Weights of a small multi-label audio tagger.
Model: 4.02M parameters, arch tdnn, norm batchnorm, activation relu, depths [8], widths [384].
Data: trained on synthesized solo parts of chorales (CocoChorales), 39062 training examples, 74.7 epochs.
Rows from block 5 of a small multi-label audio tagger, named by matrix and row number. Each number is 128 + 24 x the weight over its row's rms, rounded and kept within 0 to 255. All counts start at 0.
Before each channel's rows are labels from the 100 clips, of 14848, where the channel reaches its highest value: "top examples" is what is common among them. Only what is clearly more common there than usual is listed. The data: synthesized solo parts of chorales (CocoChorales). In brackets: how many of the 100.
# conv: pointwise conv (model.blocks.5.conv.weight, 384x384x1), inputs 0-47

top examples: note F#4 (40); note E5 (33)
conv.115 [135 160 142 123 133 132  95 168 156 117 110 123 138  71 104 156 111 107 143 110 134 151 159 102 110 121 114 185 119 134 120 161 154 118 144 116 155 112 125 131 144 118 142 157 115 130 143 155]

top examples: note G3 (36); note B3 (32); tuba (26)
conv.238 [146 124 119  96  96  82 130 151 109 161 164 123  95 171 150  91 135 146 122 153 145 159 117 134 106 124 130 128 138 116 130 122 141 127 121 129 101 119 103 118 154 133 132 105 109 160 214 136]

top examples: note D4 (66); note E5 (25); note A3 (25)
conv.211 [113 111 121 131 138 145 162 138 116 147 148 131  85 190 120 142 140 109 254 172 166 155 110 111 116 120  87 129 108 119 128 126 172 156 139 100  95 113 133  83 136 108 153 128 121 110 106 110]

top examples: note F#4 (49); note D#3 (34); note E4 (33)
conv.219 [106 126 110 123  99 122 166 129  95 140 108 143 167  84  94 135 130 181 104 144 121 134 148 127 144 141 156 171 131 126 146 113 134 120 113 155 152 176 123 122 129 117 131 155 144 117 108 129]

top examples: note D3 (32); trumpet (29)
conv.85 [123 137 117 111 110 111 131 122 129 140 164 118  91 191 113 116 119 156  80 132 150 110 117 149 119 133 137  80 147 134  99 148 167 137 119 112 150 148  82 126 116 125 113  97 129 124  69 142]

top examples: note G4 (91); viola (66); note A4 (41); note F4 (40)
conv.220 [115 165 108 158 107 134 133 127 124 129 181 138 133  98 115 129  99  63 157 138 158 113 114  85 132 159 185 138 154 160  93  52 116 148  72 116 127 153 111 132 192 105 171 116 147 123 114 128]

top examples: note D4 (66); note A3 (36); cello (27)
conv.159 [120 112 116 124 155 147 132 109 121 143 100 147 152 177 100 147 135 118 119 104 145 128 124 112 107 115 141 100 154 114 128 147 146 134 129 118 201  82 134 143 114 123 155  85 162 108  92 138]

top examples: note F5 (45); note D#5 (43); trumpet (31); note G5 (27)
conv.88 [126 119 148 103 128 117  95 155 162 161 118 121 148 113 144 100 158 131 151 124 131 135 136 139 157 131 152  98 173 136 106 130 125  79 172 121 167 135 136 132 111 148 144 118 154 153 143 134]

top examples: note A4 (55); note A5 (27)
conv.45 [ 97 130 107 129 128 123 135 144 128 110 144 150 106 134 142 123 197  97 138 116 160 106 121 176  96  95 138 132  85 126 104 154  68 133 113 104 110  98 130 128 120  89 133 100 154 134 154  83]

top examples: note A3 (57); note G#3 (48); bassoon (36); note A#3 (35)
conv.226 [148 156 101 113 117 160 144 112 142 113  97 154 151 110 108 109 142 123 129 120 130 145 141 140 169 133 121 141 102 105 116  94 132 133 131 175 139 138 138 110 133 111 112 142 110 130  78 125]

top examples: note G4 (77); note A4 (31); horn (26)
conv.26 [157 148 121 139 151 149 104 125 125 109 146 133 111  89 107 134  95  90 130 142 115 145  79 106 141 144 108 145 110 149 125 173 140 110 154 125 130 126 156  79 154 140  92 131 157 111  87 146]

top examples: note C4 (100); note C#4 (42); tuba (36); note A#3 (34)
conv.176 [119 130 114 151 124 107 127  82  86 127 129 132 120 135 118 116 165 136 133 184 125 133 112 142 131 138  94 123 144 148 126 117 126 121  82 114 126 152 120 138 103 113 136 131 138 120 180 133]

top examples: note G#5 (58); note F5 (43); note D#5 (41); note F#5 (29)
conv.284 [131 109 135 183 125 127 160 157 134  92 106 136 107  93 137 130 112 118 149 157 164 102 159 164 130 125 117 113 142 125 144 148 130 136  91 158 108 109 112  90  72 140 146 171 121  81  89  96]

top examples: note F#5 (100); note E5 (50); note D#5 (42); trumpet (40)
conv.124 [150 154 137 100 121 127 148 125 148 125  95  90 104 128 158  97 116 157 114  96 157 122 107 153 117 123 185 202 106  73 138 138 155 164 112 156  95 141 152 136 114 136 146 108 135 144 103  85]

top examples: note C4 (52); note G3 (50); tuba (45); note A3 (43)
conv.155 [149 129 117 106 105 153 109 109 196 146 143 163 152 115  98 146 163 126 110  88 151 122  89 140 145 118 123 139 107 137  89 141 120 154 150 148 178 139 114 108 187 129 109 107 133 179 139  82]

top examples: note F4 (54); cello (32); note D4 (31); note D3 (26)
conv.24 [104 139 161 137 128 132 152 102 115 130 106 115 142 135 132  98 146 114 152 203 143 101  95 141 102 139 155  96 106  59 128 165  75 124 119 100 190 106 152 149 143 137 124 107 122 105 115  98]

top examples: note A4 (75); note B4 (37); horn (34); note A3 (25)
conv.225 [110 125 148 151 159 140 114 127 129 141 105 137 125 140 100 110 141 126 104 124 118 127 142 131 161 150 139  99 116 111 129 163 114 108 149 126 184 106 135 159 149 134 121 119 149 170 153  97]

top examples: tuba (53); note F3 (42); note G#3 (39); note F#3 (36)
conv.309 [157 141 179 120 165 140 154 147 121  83  85 137 147 109 129  74  94 116 123 117 101 137 136 152  86 147 115 177 101 138 117 117 114 174 137 105  77 146 138 148 132  99 130 102 159 160 190 123]

top examples: note A3 (41); note C4 (29); note A#3 (27); note G3 (25)
conv.118 [131 161 117 126  86 103 111 144 167 154 113  93 120 114 176 133 134 119 156 158 136  94 128 154 100 156 142 155 131 151  89 157 116 111 152 117 173 134 136 126 139 128 138 110 124 105 143 103]

top examples: note D3 (41); tuba (41); note A#3 (41); note A3 (40)
conv.319 [ 84 135 114 149  94 132 149 123 118 145 101  94 107 123 136 131 129 146 108 148 142 127 117  88 172 136 111 179 134 138  97 158 142 118  88 117 152 129  93 136  79 104 160 121 112 126 109 115]

top examples: note F#4 (96); note E4 (40); note G#4 (33); note C#4 (31)
conv.116 [146 128 149 123 105 169 146 148 125 105 141 123 175 113 114 132 116 118  96 111 114 122 158 126 124  94  86 155 109 193 112 120 125 130  85 130 142 113 106 132 145 107 139 145 103 101 114 126]

top examples: note G3 (97); note A3 (65); tuba (47); note F3 (32)
conv.172 [110 107 109 149 167 122 131 111 111  77 110  85  79 144 116 139 128 159 122 133 117 129  95 132  97 113 156 135 113 123 124  98 176 149  96 132 129 123 110 146 135 134 148 125 122 180 151  89]

top examples: note B3 (61); note C#4 (29); note A#4 (28)
conv.166 [130 119 114 135 130  79 124 119 127 119 121 122 153 137 178 132 121 125 126 141 119 142 145 155 136 103 118 115 139 118 129 126 142 130 137 120 125 122  95 132 159 129 145 157 131 126 146 105]

top examples: violin (76)
conv.190 [117  99 172  85 114 115 113 129 137  99  94 164 127 105 134 153 100  75 156 143 123 130 171 125 144 101 139 122 170 150 167 187 102 129 152 135 120 141 132  74 119 125  99 125 153  84 165 120]

top examples: note G5 (52); note F5 (30); flute (26)
conv.76 [152 143 130 162 113 155  97 155  97  92 131  83 179 152 110 135 138 129 156  90 173 132 136 100 144 140 163 128 156 133 104 111 125  91 133 103 102 104 104  91 105 123  82 150 128 144 125 109]

top examples: note F5 (61); note E3 (39); trumpet (30); note D#5 (28)
conv.5 [137 107 102 151 112 108  92 176  87 113 151 160 140 123 120 109 191 133 111 101 143 141 143 181 104 121 126  86 165 133  80 116 143 129 107 107 186 131 121  87 177 119 157 130 123 158 135 158]

top examples: note A#5 (38); note B4 (31)
conv.138 [ 89 118  97 166 121 129 128 110 111 132 109 142 154 115 142 133 139 124 133 144 134 123 147 117 101 108 117 108 101 122 129 135 121  85 103 113 158 109 126 116 141 143 126 115 125 132 200 130]

top examples: note A#4 (67); note B4 (50); note D5 (47); instrument: violin (38)
conv.380 [121 129 141 140 127 107 115 102 149 122 102 107 109 150 110 124 106 124  95 145 148 111 137 156 124 151 108 127 116 100 151 146 142 120 124 120 128 172 100 131 130 128  89 119 136 141  34 136]

top examples: note F4 (50); note D#4 (37); viola (33); note G4 (32)
conv.153 [132 133 109 154 145  87 109 120 142 155 140 147 167 167 171 142 161  82  88 107 134  94 138 113 120 173  98 122 147 121 125 126 146 124  83 185  85 147 113 114 135 108 138  85 129 137 159  97]

top examples: saxophone (72)
conv.301 [142 119 111 123 138  95 109 129 148 187 118 138 111 135 133 154 101 181 159 145 141 136 139  91 104 150 135 116 122 145 127 197 146 143 131 147 120 180 113 145 141 115 133 122 113 110 129 113]

top examples: note G5 (62); note F5 (46); note D#5 (37); note E5 (33)
conv.63 [107 110 160 161 123 134 116  97 164 140 119 136 148 127 122 126  98 130 112 134 137  61 151 121 153 141 131 125 147 145 125 114 116 123 148 157 114  76 139 116 121 172 113  91  82 159 123 140]

top examples: note G#4 (44); note A#4 (34); note F#4 (33); note F4 (33)
conv.196 [108 153 116 102 142 174 124 132 153 132 143 121 118 116 152 118  87 124 145 112  78 149 114 172 147 147 129 163 156  99 145 178  99 140 126 142  67 146  92 141 126 144 140 109 137 134 136 155]

top examples: trombone (88); note G4 (49); note G#4 (33)
conv.202 [173 124 142 151 133 135 132 177 147 119 123  99 173 130 155 168 135 117  82 132 172 116 152 154 109 129 131 113 139 117 110 105 141 130 125 153 167 140  92 141 152 174 157 104 113  98  65 139]

top examples: tuba (41); note G#4 (40); note C3 (28); note G3 (28)
conv.377 [111 104 150 120 105 141  96 151 181 124 135 142 133 134 106 142 143 139 200 127 155 165 165 133 127 143 101  86 154 131 145 140 144 133 113 132 117 106 112 130 128 117 132 108 152 101 130 154]

top examples: note F#4 (82); note C#4 (39); note E4 (32); note D#4 (29)
conv.42 [ 86  94 184 155 115  97 131 146 142 102 111 117 146 143 114 129 123 168 117 104 122 136 143 129 141 125 119 189  86 134 134 129 127 147 140 140 108 113 162 119 115 105 142 102 156 123 143 112]

top examples: note A3 (40); cello (39); note A#3 (36); note F#3 (27)
conv.177 [133 115 108 152  88 113 112 138 141  80 117  83 138 113 134 130 116 102 110 142 131 106 195 114 137 110 158 115 128 194 128  87 115 126 123 128 101 105 141  78 127 132 108 129 150 150 150 145]

top examples: violin (82); note C#5 (30); note A#4 (30); note B4 (28)
conv.237 [141 116 144 140 138 154  96 128 144 128 119  95 128  98 154 126  76 122 119 118 150 151 126  88 119 112 124 145 140 119 138 119 148 110 129 131  96 142 175 136 114 125 157 113 126 118 120 148]

top examples: note G3 (76); note A3 (62); tuba (58); note D3 (37)
conv.241 [168 172 122 130 133 134  68 147 127  57 119 133 122 171 125 142 135 156 127 121  97 162 140 117  99 121 174 149  66 135 102 160 168 126 141 123 129 131 134  95 127 121 108 179 123 132  92  76]

top examples: note A4 (87); note B4 (41); note G4 (31); horn (28)
conv.292 [154  85 118 136 131 110 120 125 132 201 127 123 109 130 181 167 129 118 147 124 126 151 134 118 136 114 114 143 111 172 120 126 134 122 143 120 111 114 143  76 122 110 130 146 122 138 138 127]

top examples: note C4 (97); tuba (49); note G3 (44); note A#3 (44)
conv.317 [149 136 118  70 121  99 150 148 141 138 111 120 131  87 124 135 113 165 170  89 136 146 134  99 117 136 109 131 141 122 131 155 100 144 155 172 139 132 138 139 113 149 105 177 115 134 114 124]

top examples: note G4 (74); horn (32); note F4 (29)
conv.93 [157 180 162 185 133 117 150  97 145 107 122 148 138 156 124 103 124 153 144 132 106 106 104 104 127 146 166 147 115 115 152 159 103 127 169 129 122 138 123 181 134 172 152 120 116 150 126 109]

top examples: note F#5 (58); note F3 (32); note E5 (32); note D5 (28)
conv.359 [135 150 123 113 126 147 154 122 105  81 163 131 144 138  90 123 125 102  97 171 145 134 141 116 129 121 101 174 144 148 168 139 112 120  90 147 127 132 131 105 118 156 124 108 113 124 159 112]

top examples: saxophone (54); note C#5 (35); note B3 (34)
conv.327 [122  94 124 146 148 126 103 120  99  86 126 143 135 115 160 134 108 121  88 132  87 160 156 117 155 133 125 118 128 115 151 167 151 130 128 141  91 104 146 122 147 102 107 114 150 108 126 120]

top examples: note B4 (54); note G#4 (50); horn (48); note F#4 (44)
conv.33 [131 131 118  95  99 131 111 153 145 118 140 113 124 117 110  79  98 151  92 149 120 145 149 165 118  90 103 146 114 219  84  90  79 119 136 138 131 129 128  79 120 139 100 140 132 113 100  95]

top examples: note F#4 (100); note E4 (41); note G#4 (37); viola (33)
conv.269 [133 106 151 117 123 131 126 139 114 110 136 145 189 165  98 113 103  94  90  92 106 118 174 113 123  95 134 193 117 146 114 115 135 132 113 131 119 140 139 134 159 131 127 134 125 150 102 119]

top examples: note C#4 (95); note B3 (36); tuba (34); note G#3 (28)
conv.64 [112 105 119 149 108 109 115 144 125 190 168 151 134 133 135 141 187 150 166 115 151 113 131 112 123  97 149 108 153 168 129 151 150 107 150 123 135  93 107 155  98 146 150  87 114  61 130 134]

top examples: note G4 (97); note A4 (37); horn (35); note F4 (32)
conv.134 [126 127 143 125 136  95 132 141 132 127 119 122 106  93 161 121 105 114 115 157 207  94 108 166 129 146 140 138 106 124 135 131 128 109 104 115 119 141 140 115 124 106 120 120 152 120 108 116]

top examples: note A4 (85); horn (33); note B4 (27); note A#4 (27)
conv.229 [ 98 141 133 130 104  97 144 120 126 137 146 153 130 137 134 172 175 111 123 146 103 128 161 132 140 121 137  81 114 142 119 130 124 116 134 116  94 137 181 125 115 145 138 148  81 178 166 114]

top examples: note F#3 (43); horn (28); note G#3 (26)
conv.320 [113 133 137 125 121 186 149 147  68 130 162 126 142 116 108 149 119 121 189 158 123 123 155 168 128 105 110 173 117 150 142 118  84 115  82 129 107 126 114 189 111 120 157 107 143 156 191 142]

top examples: note A4 (89); horn (33); note A#4 (31); note B4 (27)
conv.50 [129  98 121 134 114 100 152 130  94 154  98 102 106 155 118 115 199 132 123 122 148 168 121 169 106  97 101 121  81 122 121 119 117 132 147 126 173  92 155 120 142 112 108 126  89 194 182  84]

top examples: note F#5 (73); trumpet (36); note D#5 (33); note E5 (31)
conv.236 [120  92  86 154 125 130 151 108  82 129 125 139 159 110 152 138  83 148 133 127 117 154 142 100 156 137 180 209 112 106 124  97 118 114 132 173  91 130 131 185 141 134  92 101 136 143 185 151]

top examples: tuba (45); note A3 (36); note G3 (33); note C4 (27)
conv.242 [112 132 122 159 126 126 142  98 197 152 149 118 114 138 164 137 115 116 144 108 100 132 153 127 129 124 130 125 101 170 125 127  99 125 126  83 130  79 141 111  92 121 133 200 137 136 169 124]

top examples: note F4 (59); note D4 (41); note C4 (35); note A#3 (32)
conv.82 [116 136 155 153 104 112 191 125 114 103 125 124 144 146  96 173 101 131  87 133 137 149 142 130 112 107 141 131 161  82 113 178 137 135 103 149 179 143  84 144 111 112 100 138 114 106  99 160]

top examples: note A4 (71)
conv.326 [113 118 152 116 135 103 187 135  90 100 123 133 130 114 129 127 141 121 104 128 121 102 100 175 149  98  93 118 140 101 163 111 110 119  99 102 139 145 105 138 137 146 110 114 130 141 133 119]

top examples: note F#4 (71); note E4 (33)
conv.303 [129 142 107 112 186 158 140 105 145  88 111  87 157 124 121 108 140  89 119 134 100 122 125 100 106 155  95 178 121 148 128 122 116 133  87 142 141 133  92 143 150 147 128  80 125 112 122 116]

top examples: note C#4 (78); note B3 (42); note A3 (35); tuba (35)
conv.144 [157 118 143 142 129 100  90 159 157 156  98 144 192 111 133 169 154 114 130 122 115 155 157 110 111 111 120 168 159 149 119 119 129 150 126 102  98 108 136 125 154 119 123 149 101 124 105 125]

top examples: note F5 (46); note G#3 (37); tuba (25)
conv.233 [135 189 102 103 131 123 140 131 136 162 130 142 164 102 114 134 193  71  92 147 119 145  87 156 117 139 125 106 124 130 172 143  88 140 134 145 150 144 127 171 117 141 140  86  93 104 177 119]

top examples: trombone (47); note F4 (37); note A#3 (35); note A#2 (33)
conv.15 [134 133 134 147 114 118 154 133 175  98 110 161 145  85 126 165  88 137 117 115 114 111 107 132 138 106 148 142 192 192 149  92 136  96 134 148 120 105 163 137 169 162  96 131 101 113  77  95]

top examples: note A3 (95); note C4 (43); tuba (42); note A#3 (33)
conv.378 [117 124  98 103 107 136 126 139  86 127 138 138 151 104 123 123 176 118 183 114 134 157 119 130 142 127 107 123  93  84 114 125 141 130  95 116 153 157 132 126 159 120 126 156 129 103 122 143]

top examples: note F#5 (99); note E5 (53); trumpet (40); note D#5 (40)
conv.204 [111 116 135 128 102  82 156  94 156 124 127  80 153 106 175 132  87 124 185 139 155 160 129  98 118 137 138 187  96 112 111  99 156 166 101 152 165 108 147 118 143 109 122 107 145 140  73 128]

top examples: note F4 (38); note D5 (35); note F5 (32)
conv.178 [141 116 134 146 143 101 120 127 126 130 143 119 132 120 117 167 150 136  61 130 170 118 145 120 171 136 173 115 135 115 115 160 122 117 105 127 195  92 111 134 115 121 134 101 128 133 143 157]

top examples: note C#4 (98); note D4 (33); note B3 (30); note A3 (25)
conv.368 [129  99 148  97  93 156 129 122 144 175 168 151 125  76 151 112 167 107 125 149 117 155 165 137 105 107 131 108 138 140 107 117 100 104 103 124 139 131 122 133 101 186 140 114 103 127 144 143]

top examples: saxophone (39)
conv.206 [115 165 127 112 118  90 113  72 156 147 118 173 118 120 139  83 109 128  93 136 101 144 135 145 131 147 118 126 117  64 133 111 154 118 154 147 132 125 135 134 138 126 122 141 117 108 107 106]

top examples: note B4 (80); note A4 (36); note C#5 (31); horn (26)
conv.318 [140 135 143 132  70 112 165 103 140 117 128 118 110 143 101 125 118 102 131 175 101 140 136 115 140 147 122 158  64 121 138 135  99 149 102 148 149 148 142 152 113 159 133 139 132  98  93 110]

top examples: note E3 (93); tuba (51); note F#3 (48); note A3 (41)
conv.77 [119 159 132 148 112  99 105 168 123 111 108 119 142 128  99 108 127 131 150 122 146 130 146 189 122 136 131 139 119 103 121 117 162 152  92 135 105 129 123 193 175  99 170 119 133 114 136 156]

top examples: note F#3 (100); note G#3 (61); cello (46); note B3 (44)
conv.164 [131 150 173  89 138 121 128  99 104 105 109 119 131 105 137 185 121 142 117  83 124 125 125 111 115 141 158 135 144 141 162 138 101 150  68 117 174 115 124 172 107 142 172 137 137 103 183 104]

top examples: tuba (61); note A#3 (46); note A3 (44); note A#2 (38)
conv.0 [105  94 142  96 117 125 106 109 117 136 159 130 120 122 113 103 121 107 111 120 145 105 135 140  84 129  92 131 123 141 134 113 128 149 152 144 108  99  84 135 134 114 161 117 170 126 104 149]

top examples: note A3 (68); note G3 (46); note F3 (44); tuba (40)
conv.283 [110 109 133 125  94 145 158 168 194 144 139 133 119  98 119 129 163 131 103 119 150 122 100 162 118 102  97 107 130  92 151 135 133 158 121 101 120 112 148 134 116 128 167 137 127  95 141 117]

top examples: note G3 (98); note A3 (53); tuba (53); note C4 (42)
conv.56 [127 120 101 138 137 149 124 126 109 137 130 149 133 101  94 153  75 141 190  93 120 133 123 113 159 124 128  83 124 122 103 121 133 116 117 123  73 113 112 115 124 149 140 132 129 154 117  96]

top examples: note E4 (47); note B3 (35); note D4 (32); note A3 (28)
conv.102 [162 121  98 160 115 121 144 131 132 155 159 137 120 144  97 127 109 124 104 107 128  85 139 129 132  88 127 115 125 100 130 126 137 110 103 163 175 117 124 176  91 150 156 120 105 148 145 164]

top examples: note F#3 (65); note G#3 (41); tuba (41); note E3 (36)
conv.369 [121 126 117 130 169 114 159 144 110 109 130 120 138 137 177 101 100 162  88 161 124 141 124 179 132 143 118 107 144 129 130 118 136 144 107 119  95 115 102 170 151 139 124 161 141 103 156 131]

top examples: note B2 (76); note B3 (51); note F#3 (46); note E3 (41)
conv.361 [135 114  98 161 150  95 115  90 128 109 123 140 125 147 126 107 118 115 159 193 112 131 127 123 127 142 136 153  94  85 127 121  98 142 137 138 121 124 137 127 163 127 125 138 178 127 144 118]

top examples: note A#5 (46); note G#5 (30); note G5 (28)
conv.274 [167 143 132  90 134 126 114 122 124 100 111 165 111 168 155 133  98 132  79 109 123 155 132 166 113 134 123 144 161 161 115 135 106 123 114 126 107 152  96 152 132 120 160 147 118 144 219 140]

top examples: note G4 (50); note A4 (25)
conv.39 [160 137 123  87  85 135 106 130 163 107 116 123  84 125  89 150 134 129 121 145 181 130 106  96 143 118 100  92 167  82 146 119 124 135 108 123 129 132 119 151 147 121 150 129 123 116 134 114]

top examples: note B3 (42); note G4 (38); tuba (33)
conv.157 [ 77 141 139 105 112  75 121 120 154 152 108 113 136 122 151 135 143  94 127 157 166 121  97 142 138 109 144 134  70 100 115 100 146 114  89 119 131  95 126 111 141 126 105 115 132 130  91 115]

top examples: note B2 (61); note F#3 (52); note G#3 (42); note E3 (39)
conv.27 [118 144 134 150 126 141 171 138 171 135 114 115 170 103 113 108 131 100 108 170 104 127 110 114 104 143 168 111  89  88 105 162 130 146 131 104 133 102 136  90 153 138 123 117 125 100  78 116]

top examples: note F4 (94); note D#4 (38); note D4 (38); note G4 (35)
conv.350 [115  94 158 154 139 165 111 138 123  81 107 125 142 148 183 150 134 119 120 138 149 102 127 145  98 161 117 119 104 119 134 133 159  91 119 141 194 156 104 130 137 120 125  83 160 190 136 133]

top examples: note F#3 (97); note G#3 (62); note B3 (42); note E3 (27)
conv.288 [127 123 142 126 123 133  94 128  81 124  77 148 171 130  87 136 154 139  99 144 138 128 136 155 143 112 143 208 195 103 143 126 129 161  95 132 160 137 114 172 120 131 171 129 183 142 206  90]

top examples: note A#4 (39); horn (28)
conv.60 [149 134 104  97 148  82 108 119 125 165 115 112 126 148 116 132 155 105 197 154 131 124 121 165 115 129 137 112 185  78 132 125 128 153 138 131 205 136 111 156 129 153 146 116 115  85 196  99]

top examples: note G5 (55); note D#3 (41); note F5 (30)
conv.29 [133 114 108 123 121 122 171 148 108 154 158 127 111 163 107 106 108 140 103 141 176 119 138 161 150 127 137 109 128 135 150 108  94 101  87 153 113 104 120 118  99 128 104 121 155 148 129 129]

top examples: note E4 (39); trombone (27); tuba (26)
conv.68 [138 145 181 141 124 173 155 163 143 139 160 127 124  60 147 174 100 118 140 108 120 109  91 130 111 148 192 182 147 133 132 153 146 129 136 158  80 118 136 143 134 113 128 134 103  85 143  81]

top examples: note D4 (92); note C4 (32); note A#3 (28)
conv.250 [115 140 132 157 121 117 166 115 135 147 139 119 140 186 140 144 106 108 125 116 134  94 130 108 130  82 135 129  95  76 169 109 139 170 112 143 142 126 112 114 117 115 113 124 124  97 133 118]

top examples: note F#3 (98); note G#3 (61); note B3 (48); note A3 (44)
conv.255 [105 151 150 133 104 183 134 144 109  79 133 108 135 111 113 143 147 126 169  65  93  98 162 160 105 141 122 114 148 129 180 147 112 132 133 161 107 106  91 193  96 133 138 137  88 121 192 125]

top examples: note F#3 (74); note G#3 (63); cello (49); note C#3 (28)
conv.330 [150 130 155 162 146 149 108 120 205 124 136 117 149  60 122 119 172 119 134 136 141 117 124 103 111 106 140 103 182 123  98 148 150 136 144 123 149 133 169 128 108 173 126 145 126 155 172 108]

top examples: note G5 (83); note F5 (43); note E5 (39); trumpet (32)
conv.132 [151 106 118 148 139 131  91 142 167 103 119 110 145 135 123 112 104 176  99 120 173 149 136 124 124 135 139  95 147 178 128  93 117 102 132 127 144 132 134 128 154 170 143 159  91 132 100 101]

top examples: note A#4 (94); horn (38); note G#4 (28); note C5 (28)
conv.383 [129 154 139 122 127 113 104 149 138 128 107 119 197  96 146 125 142 137  89 112  98 125 145 118 126 121 110 127 108 161 125 146 105 134 110 154 188 124  98 122 142 131 132 138 129  87 122 129]

top examples: note F5 (48); note D#5 (34); note C#5 (33); trombone (31)
conv.133 [118 135 134 153  99 116 142 137 107 149 135 164 105 118 147 157 138 134 127 156 144 138 102 113 131 138 129  60 189 169  99 174 126 138 148  85 103  70 117  96 144 141  91 104 135 136 115 109]

top examples: note G#5 (57); note F5 (45); note F#5 (30); note F#3 (27)
conv.30 [114 139 103 124 131 142 169 101 137 116 136 135 141 152 125 124 141 127  97 108 157 111 202 158 109 152 138 136 103  95 109 119 133 156 103 122 141 129 102 172 126 104 158 108 112 119 181 123]

top examples: saxophone (42); note A#3 (36)
conv.184 [155 140 135 104 124 128  84 147 124 125 164  76 122 124 124  94 129 159 143 133 132 116 134 144 129 129  89 108 122 140 138 152 147 116 135 122 141 145  94  97 118  99 139 123  97  95 122 113]

top examples: note F4 (63); tuba (36)
conv.57 [132 157 135 108 107 130 101 141 152 165 145 167 167 101 138 105  80 126 130 157 139 117 134 130 114 133 121 100 106 130 125 113 104 126 111 108 149 106 111 126 137 151 105 146 149 166 135 110]

top examples: note A4 (90); note G4 (40); note E4 (32); note F4 (25)
conv.336 [134 151 101 167 140 136  96 133 141 134 105 121 117  82 188 141 164 126 143 146 100 150 129  98 141 155 141 141 128 149 147 129 142 140 122 123 135 101 102 107 109 144 112 131 128 173 166 100]

top examples: violin (91); note B4 (37); note A#4 (35); note G#4 (32)
conv.251 [ 90  83 141 108 129 142 127 123 141 105  83 143  85 109 138 144 107 152  82 137 136 161 122  96 123 131 141 125 124 140 142 136 114 129  92  93 142 143 130  75 134 141 147 100 178 101 111 146]

top examples: note G3 (61); tuba (37); note C4 (31); note A3 (25)
conv.113 [ 97 145 119  75 120 110 125 123 159  89 103 151 109 101 127 116 102 148 153 126 112 157 127 148 119 128 136 135 121 137 159  76 150 136 140 109 144 110 108 152 146 141  90 107 117 126 152  90]

top examples: note F#4 (85); note G#4 (33); note E4 (28); viola (27)
conv.227 [125 139 128 119 147 139 120  95 109 121  85 133 167 122 125 124 138 133 192 128  97 129 123 113 141 115  99 160 131 145 121  92 110 131 174 127 134 154 104 166 152 125 114 150  97 101 119 121]

top examples: saxophone (51); note B4 (46); note C#5 (26)
conv.278 [123 158  79 126  78 108 131 104  96 116 107 136 130 125  87  86 123 166 144 146 136 170 132 116 142 101 152 151 141 117 183 173 189  98 161 105  84 153 107 140 117 136 116 127 155 142  97 131]

top examples: note G3 (57); tuba (40); note A3 (33); note C4 (30)
conv.311 [100 142 146 115 115 143 152 111 114 130 116 180  99 154 145 128 127  90 193 195 143 141 131 189 132 126 100 113 109 115 147 123 140 136 120 137 108 134  84 169 134 147 144 113 159 152 137 136]

top examples: note G#5 (68); note F5 (41); note F#5 (34); note D#5 (34)
conv.314 [126 118 126 118 128 104 128 111 140 128  95 114 139 134 197 142 129 136 162  98 136 147 138 143 123 152 152 101  92 125 118 138 174  97 124 129  92 129 136 114 145 147 146 141 143 157 147 161]

top examples: note E3 (54); tuba (40); note B4 (32); note G3 (29)
conv.230 [110 141 129 118  83 139 151 194 123 120 127 115 140 137  97 114 148 105 148 146 142 145 172 147 132 137 118 136  87  96 134 118 122 188  83 153 108 138 103 105 132 116 104 139 150 139  74 117]

top examples: note B4 (81); horn (43); note A#4 (42); note C#5 (38)
conv.308 [151 134 110 191 157 162 122  88 118 170 140 132 153 128  84 131  96 100 162 125 129 161  94 143 168 148 102 126 127 163 169 122 105 131 115 144 133 156 122 139 140 104 100 106 128 117 134 127]