Weights of a small multi-label audio tagger.
Data: 39062 training examples, 74.7 epochs.
Rows from block 5 of a small multi-label audio tagger, named by matrix and row number. Each number is 128 + 32 x the weight over its row's rms, rounded and kept within 0 to 255. All counts start at 0. After the name is the row's rms in percent of the matrix's.
After each channel's rows are labels from the 100 clips, of 14848, where the channel reaches its highest value: "loudest" is the band of the loudest frequency at the time of the peak. Only what is clearly more common there than usual is listed. The data: synthesized solo parts of chorales (CocoChorales).
# conv: pointwise conv (model.blocks.5.conv.weight, 384x384x1), inputs 192-239

conv.370 112 [134 144 131  88 104 154 134  76 172 127  77 197 130 143 109 124 150 107 130 134 124 171 157 130  93  64 135 210 140 134  99  86 131 122 151 142 160 151  58 221 106 217 103 106 107  86 136 117]
loudest: 1000 to 2000 Hz

conv.66 086 [139 140 117  84 159 105 126 125 102 166 161 136 130 108 109 121 148 127  91  59 104 130 101 237 162 124  54 118 128 108 139 151 111  92 152  96 102 102 158  91 154  76  99 127 200 176  93 145]
loudest: 250 to 500 Hz

conv.181 090 [116 141 160  84  70 144  90 174 188 105  78 176 128 147 144 148 131 147 101 119 138 112 137 132 141 144 116 144  61 114  93  55 135  91 140  79 131 129  66 161 126 157 128 211 144 161 125 146]
loudest: 500 to 1000 Hz; 1000 to 2000 Hz

conv.48 092 [112 168 165 118  82  64 167 101 151 140 101 150 110 184 135 116 124 185 119 124 131 151 118 120 119 170  96 156 161 193 142 180 147 150  78 120 175 101 142 161 140 143  93 162 105 130 185 120]
loudest: 500 to 1000 Hz

conv.28 105 [224 220 104 132 148 164 118 104 127 117 147 125  96 135 129 106 110  70  97 104 107 125 146 117 210 146  79 162  85 158  88 107 159 144 122  90 118  99 147 153 146 109  87 110 134 118 135 106]
loudest: 500 to 1000 Hz

conv.347 096 [129 113 129 196  99 120 124 169 161  93 112 139 188 155 106 103 131 127 164 145 113 157 134 127 159 183 120 111 123 151 124  87  92 129  70 124 144 168 149 174 124 168 168 119 134 109 122  79]
loudest: 500 to 1000 Hz

conv.139 102 [127 146 137 112  99 133 149 155 138  91 137 139 108 130 127  83 195 142 102 152 132  69  87  89 125 107 119  96 123 100 119 161 156  81 145 168 108 123 122  66 113  85  81 143 152 140 135 133]
loudest: 250 to 500 Hz

conv.148 085 [150  73 181  91 171 119  80 155 130 138 164 120 130 114 106 158 155 122 119 170 117 134 142 147  98 195 131 115 111  89 143  96  92 143  96  99 193 116 148 128  65 129 135 116 106 109  85 121]
loudest: 500 to 1000 Hz

conv.222 091 [ 77 131 119  97 188 186 138 112 133 141  70  97 102 107 129 178 163 138 137  73 102 160 176  81 147 160  69 167 151 142  91 132 145 153 117 151 157 102 142 173 141  80 103 122 151 131 119 164]
loudest: 500 to 1000 Hz; 1000 to 2000 Hz

conv.41 116 [122 108 122 124 133 131 100  88 154  98 148 131 134 106 150 122 175 155 125 155 100 128 169 232  97 134 118 189 121 206 112 197 178 187 149 129  91 144  98 142 165 136  97 157 142 180 183 178]
loudest: 1000 to 2000 Hz

conv.247 093 [182 162  94  91 120 146 117 114 117 157  48 131 137 137 118 125  55  77 141 126 191 113  98 145  99 117 172 125  96 157 112 104 147 182  91 138  90 131 120 191 161 177 125 103  88 124 173 183]
loudest: 1000 to 2000 Hz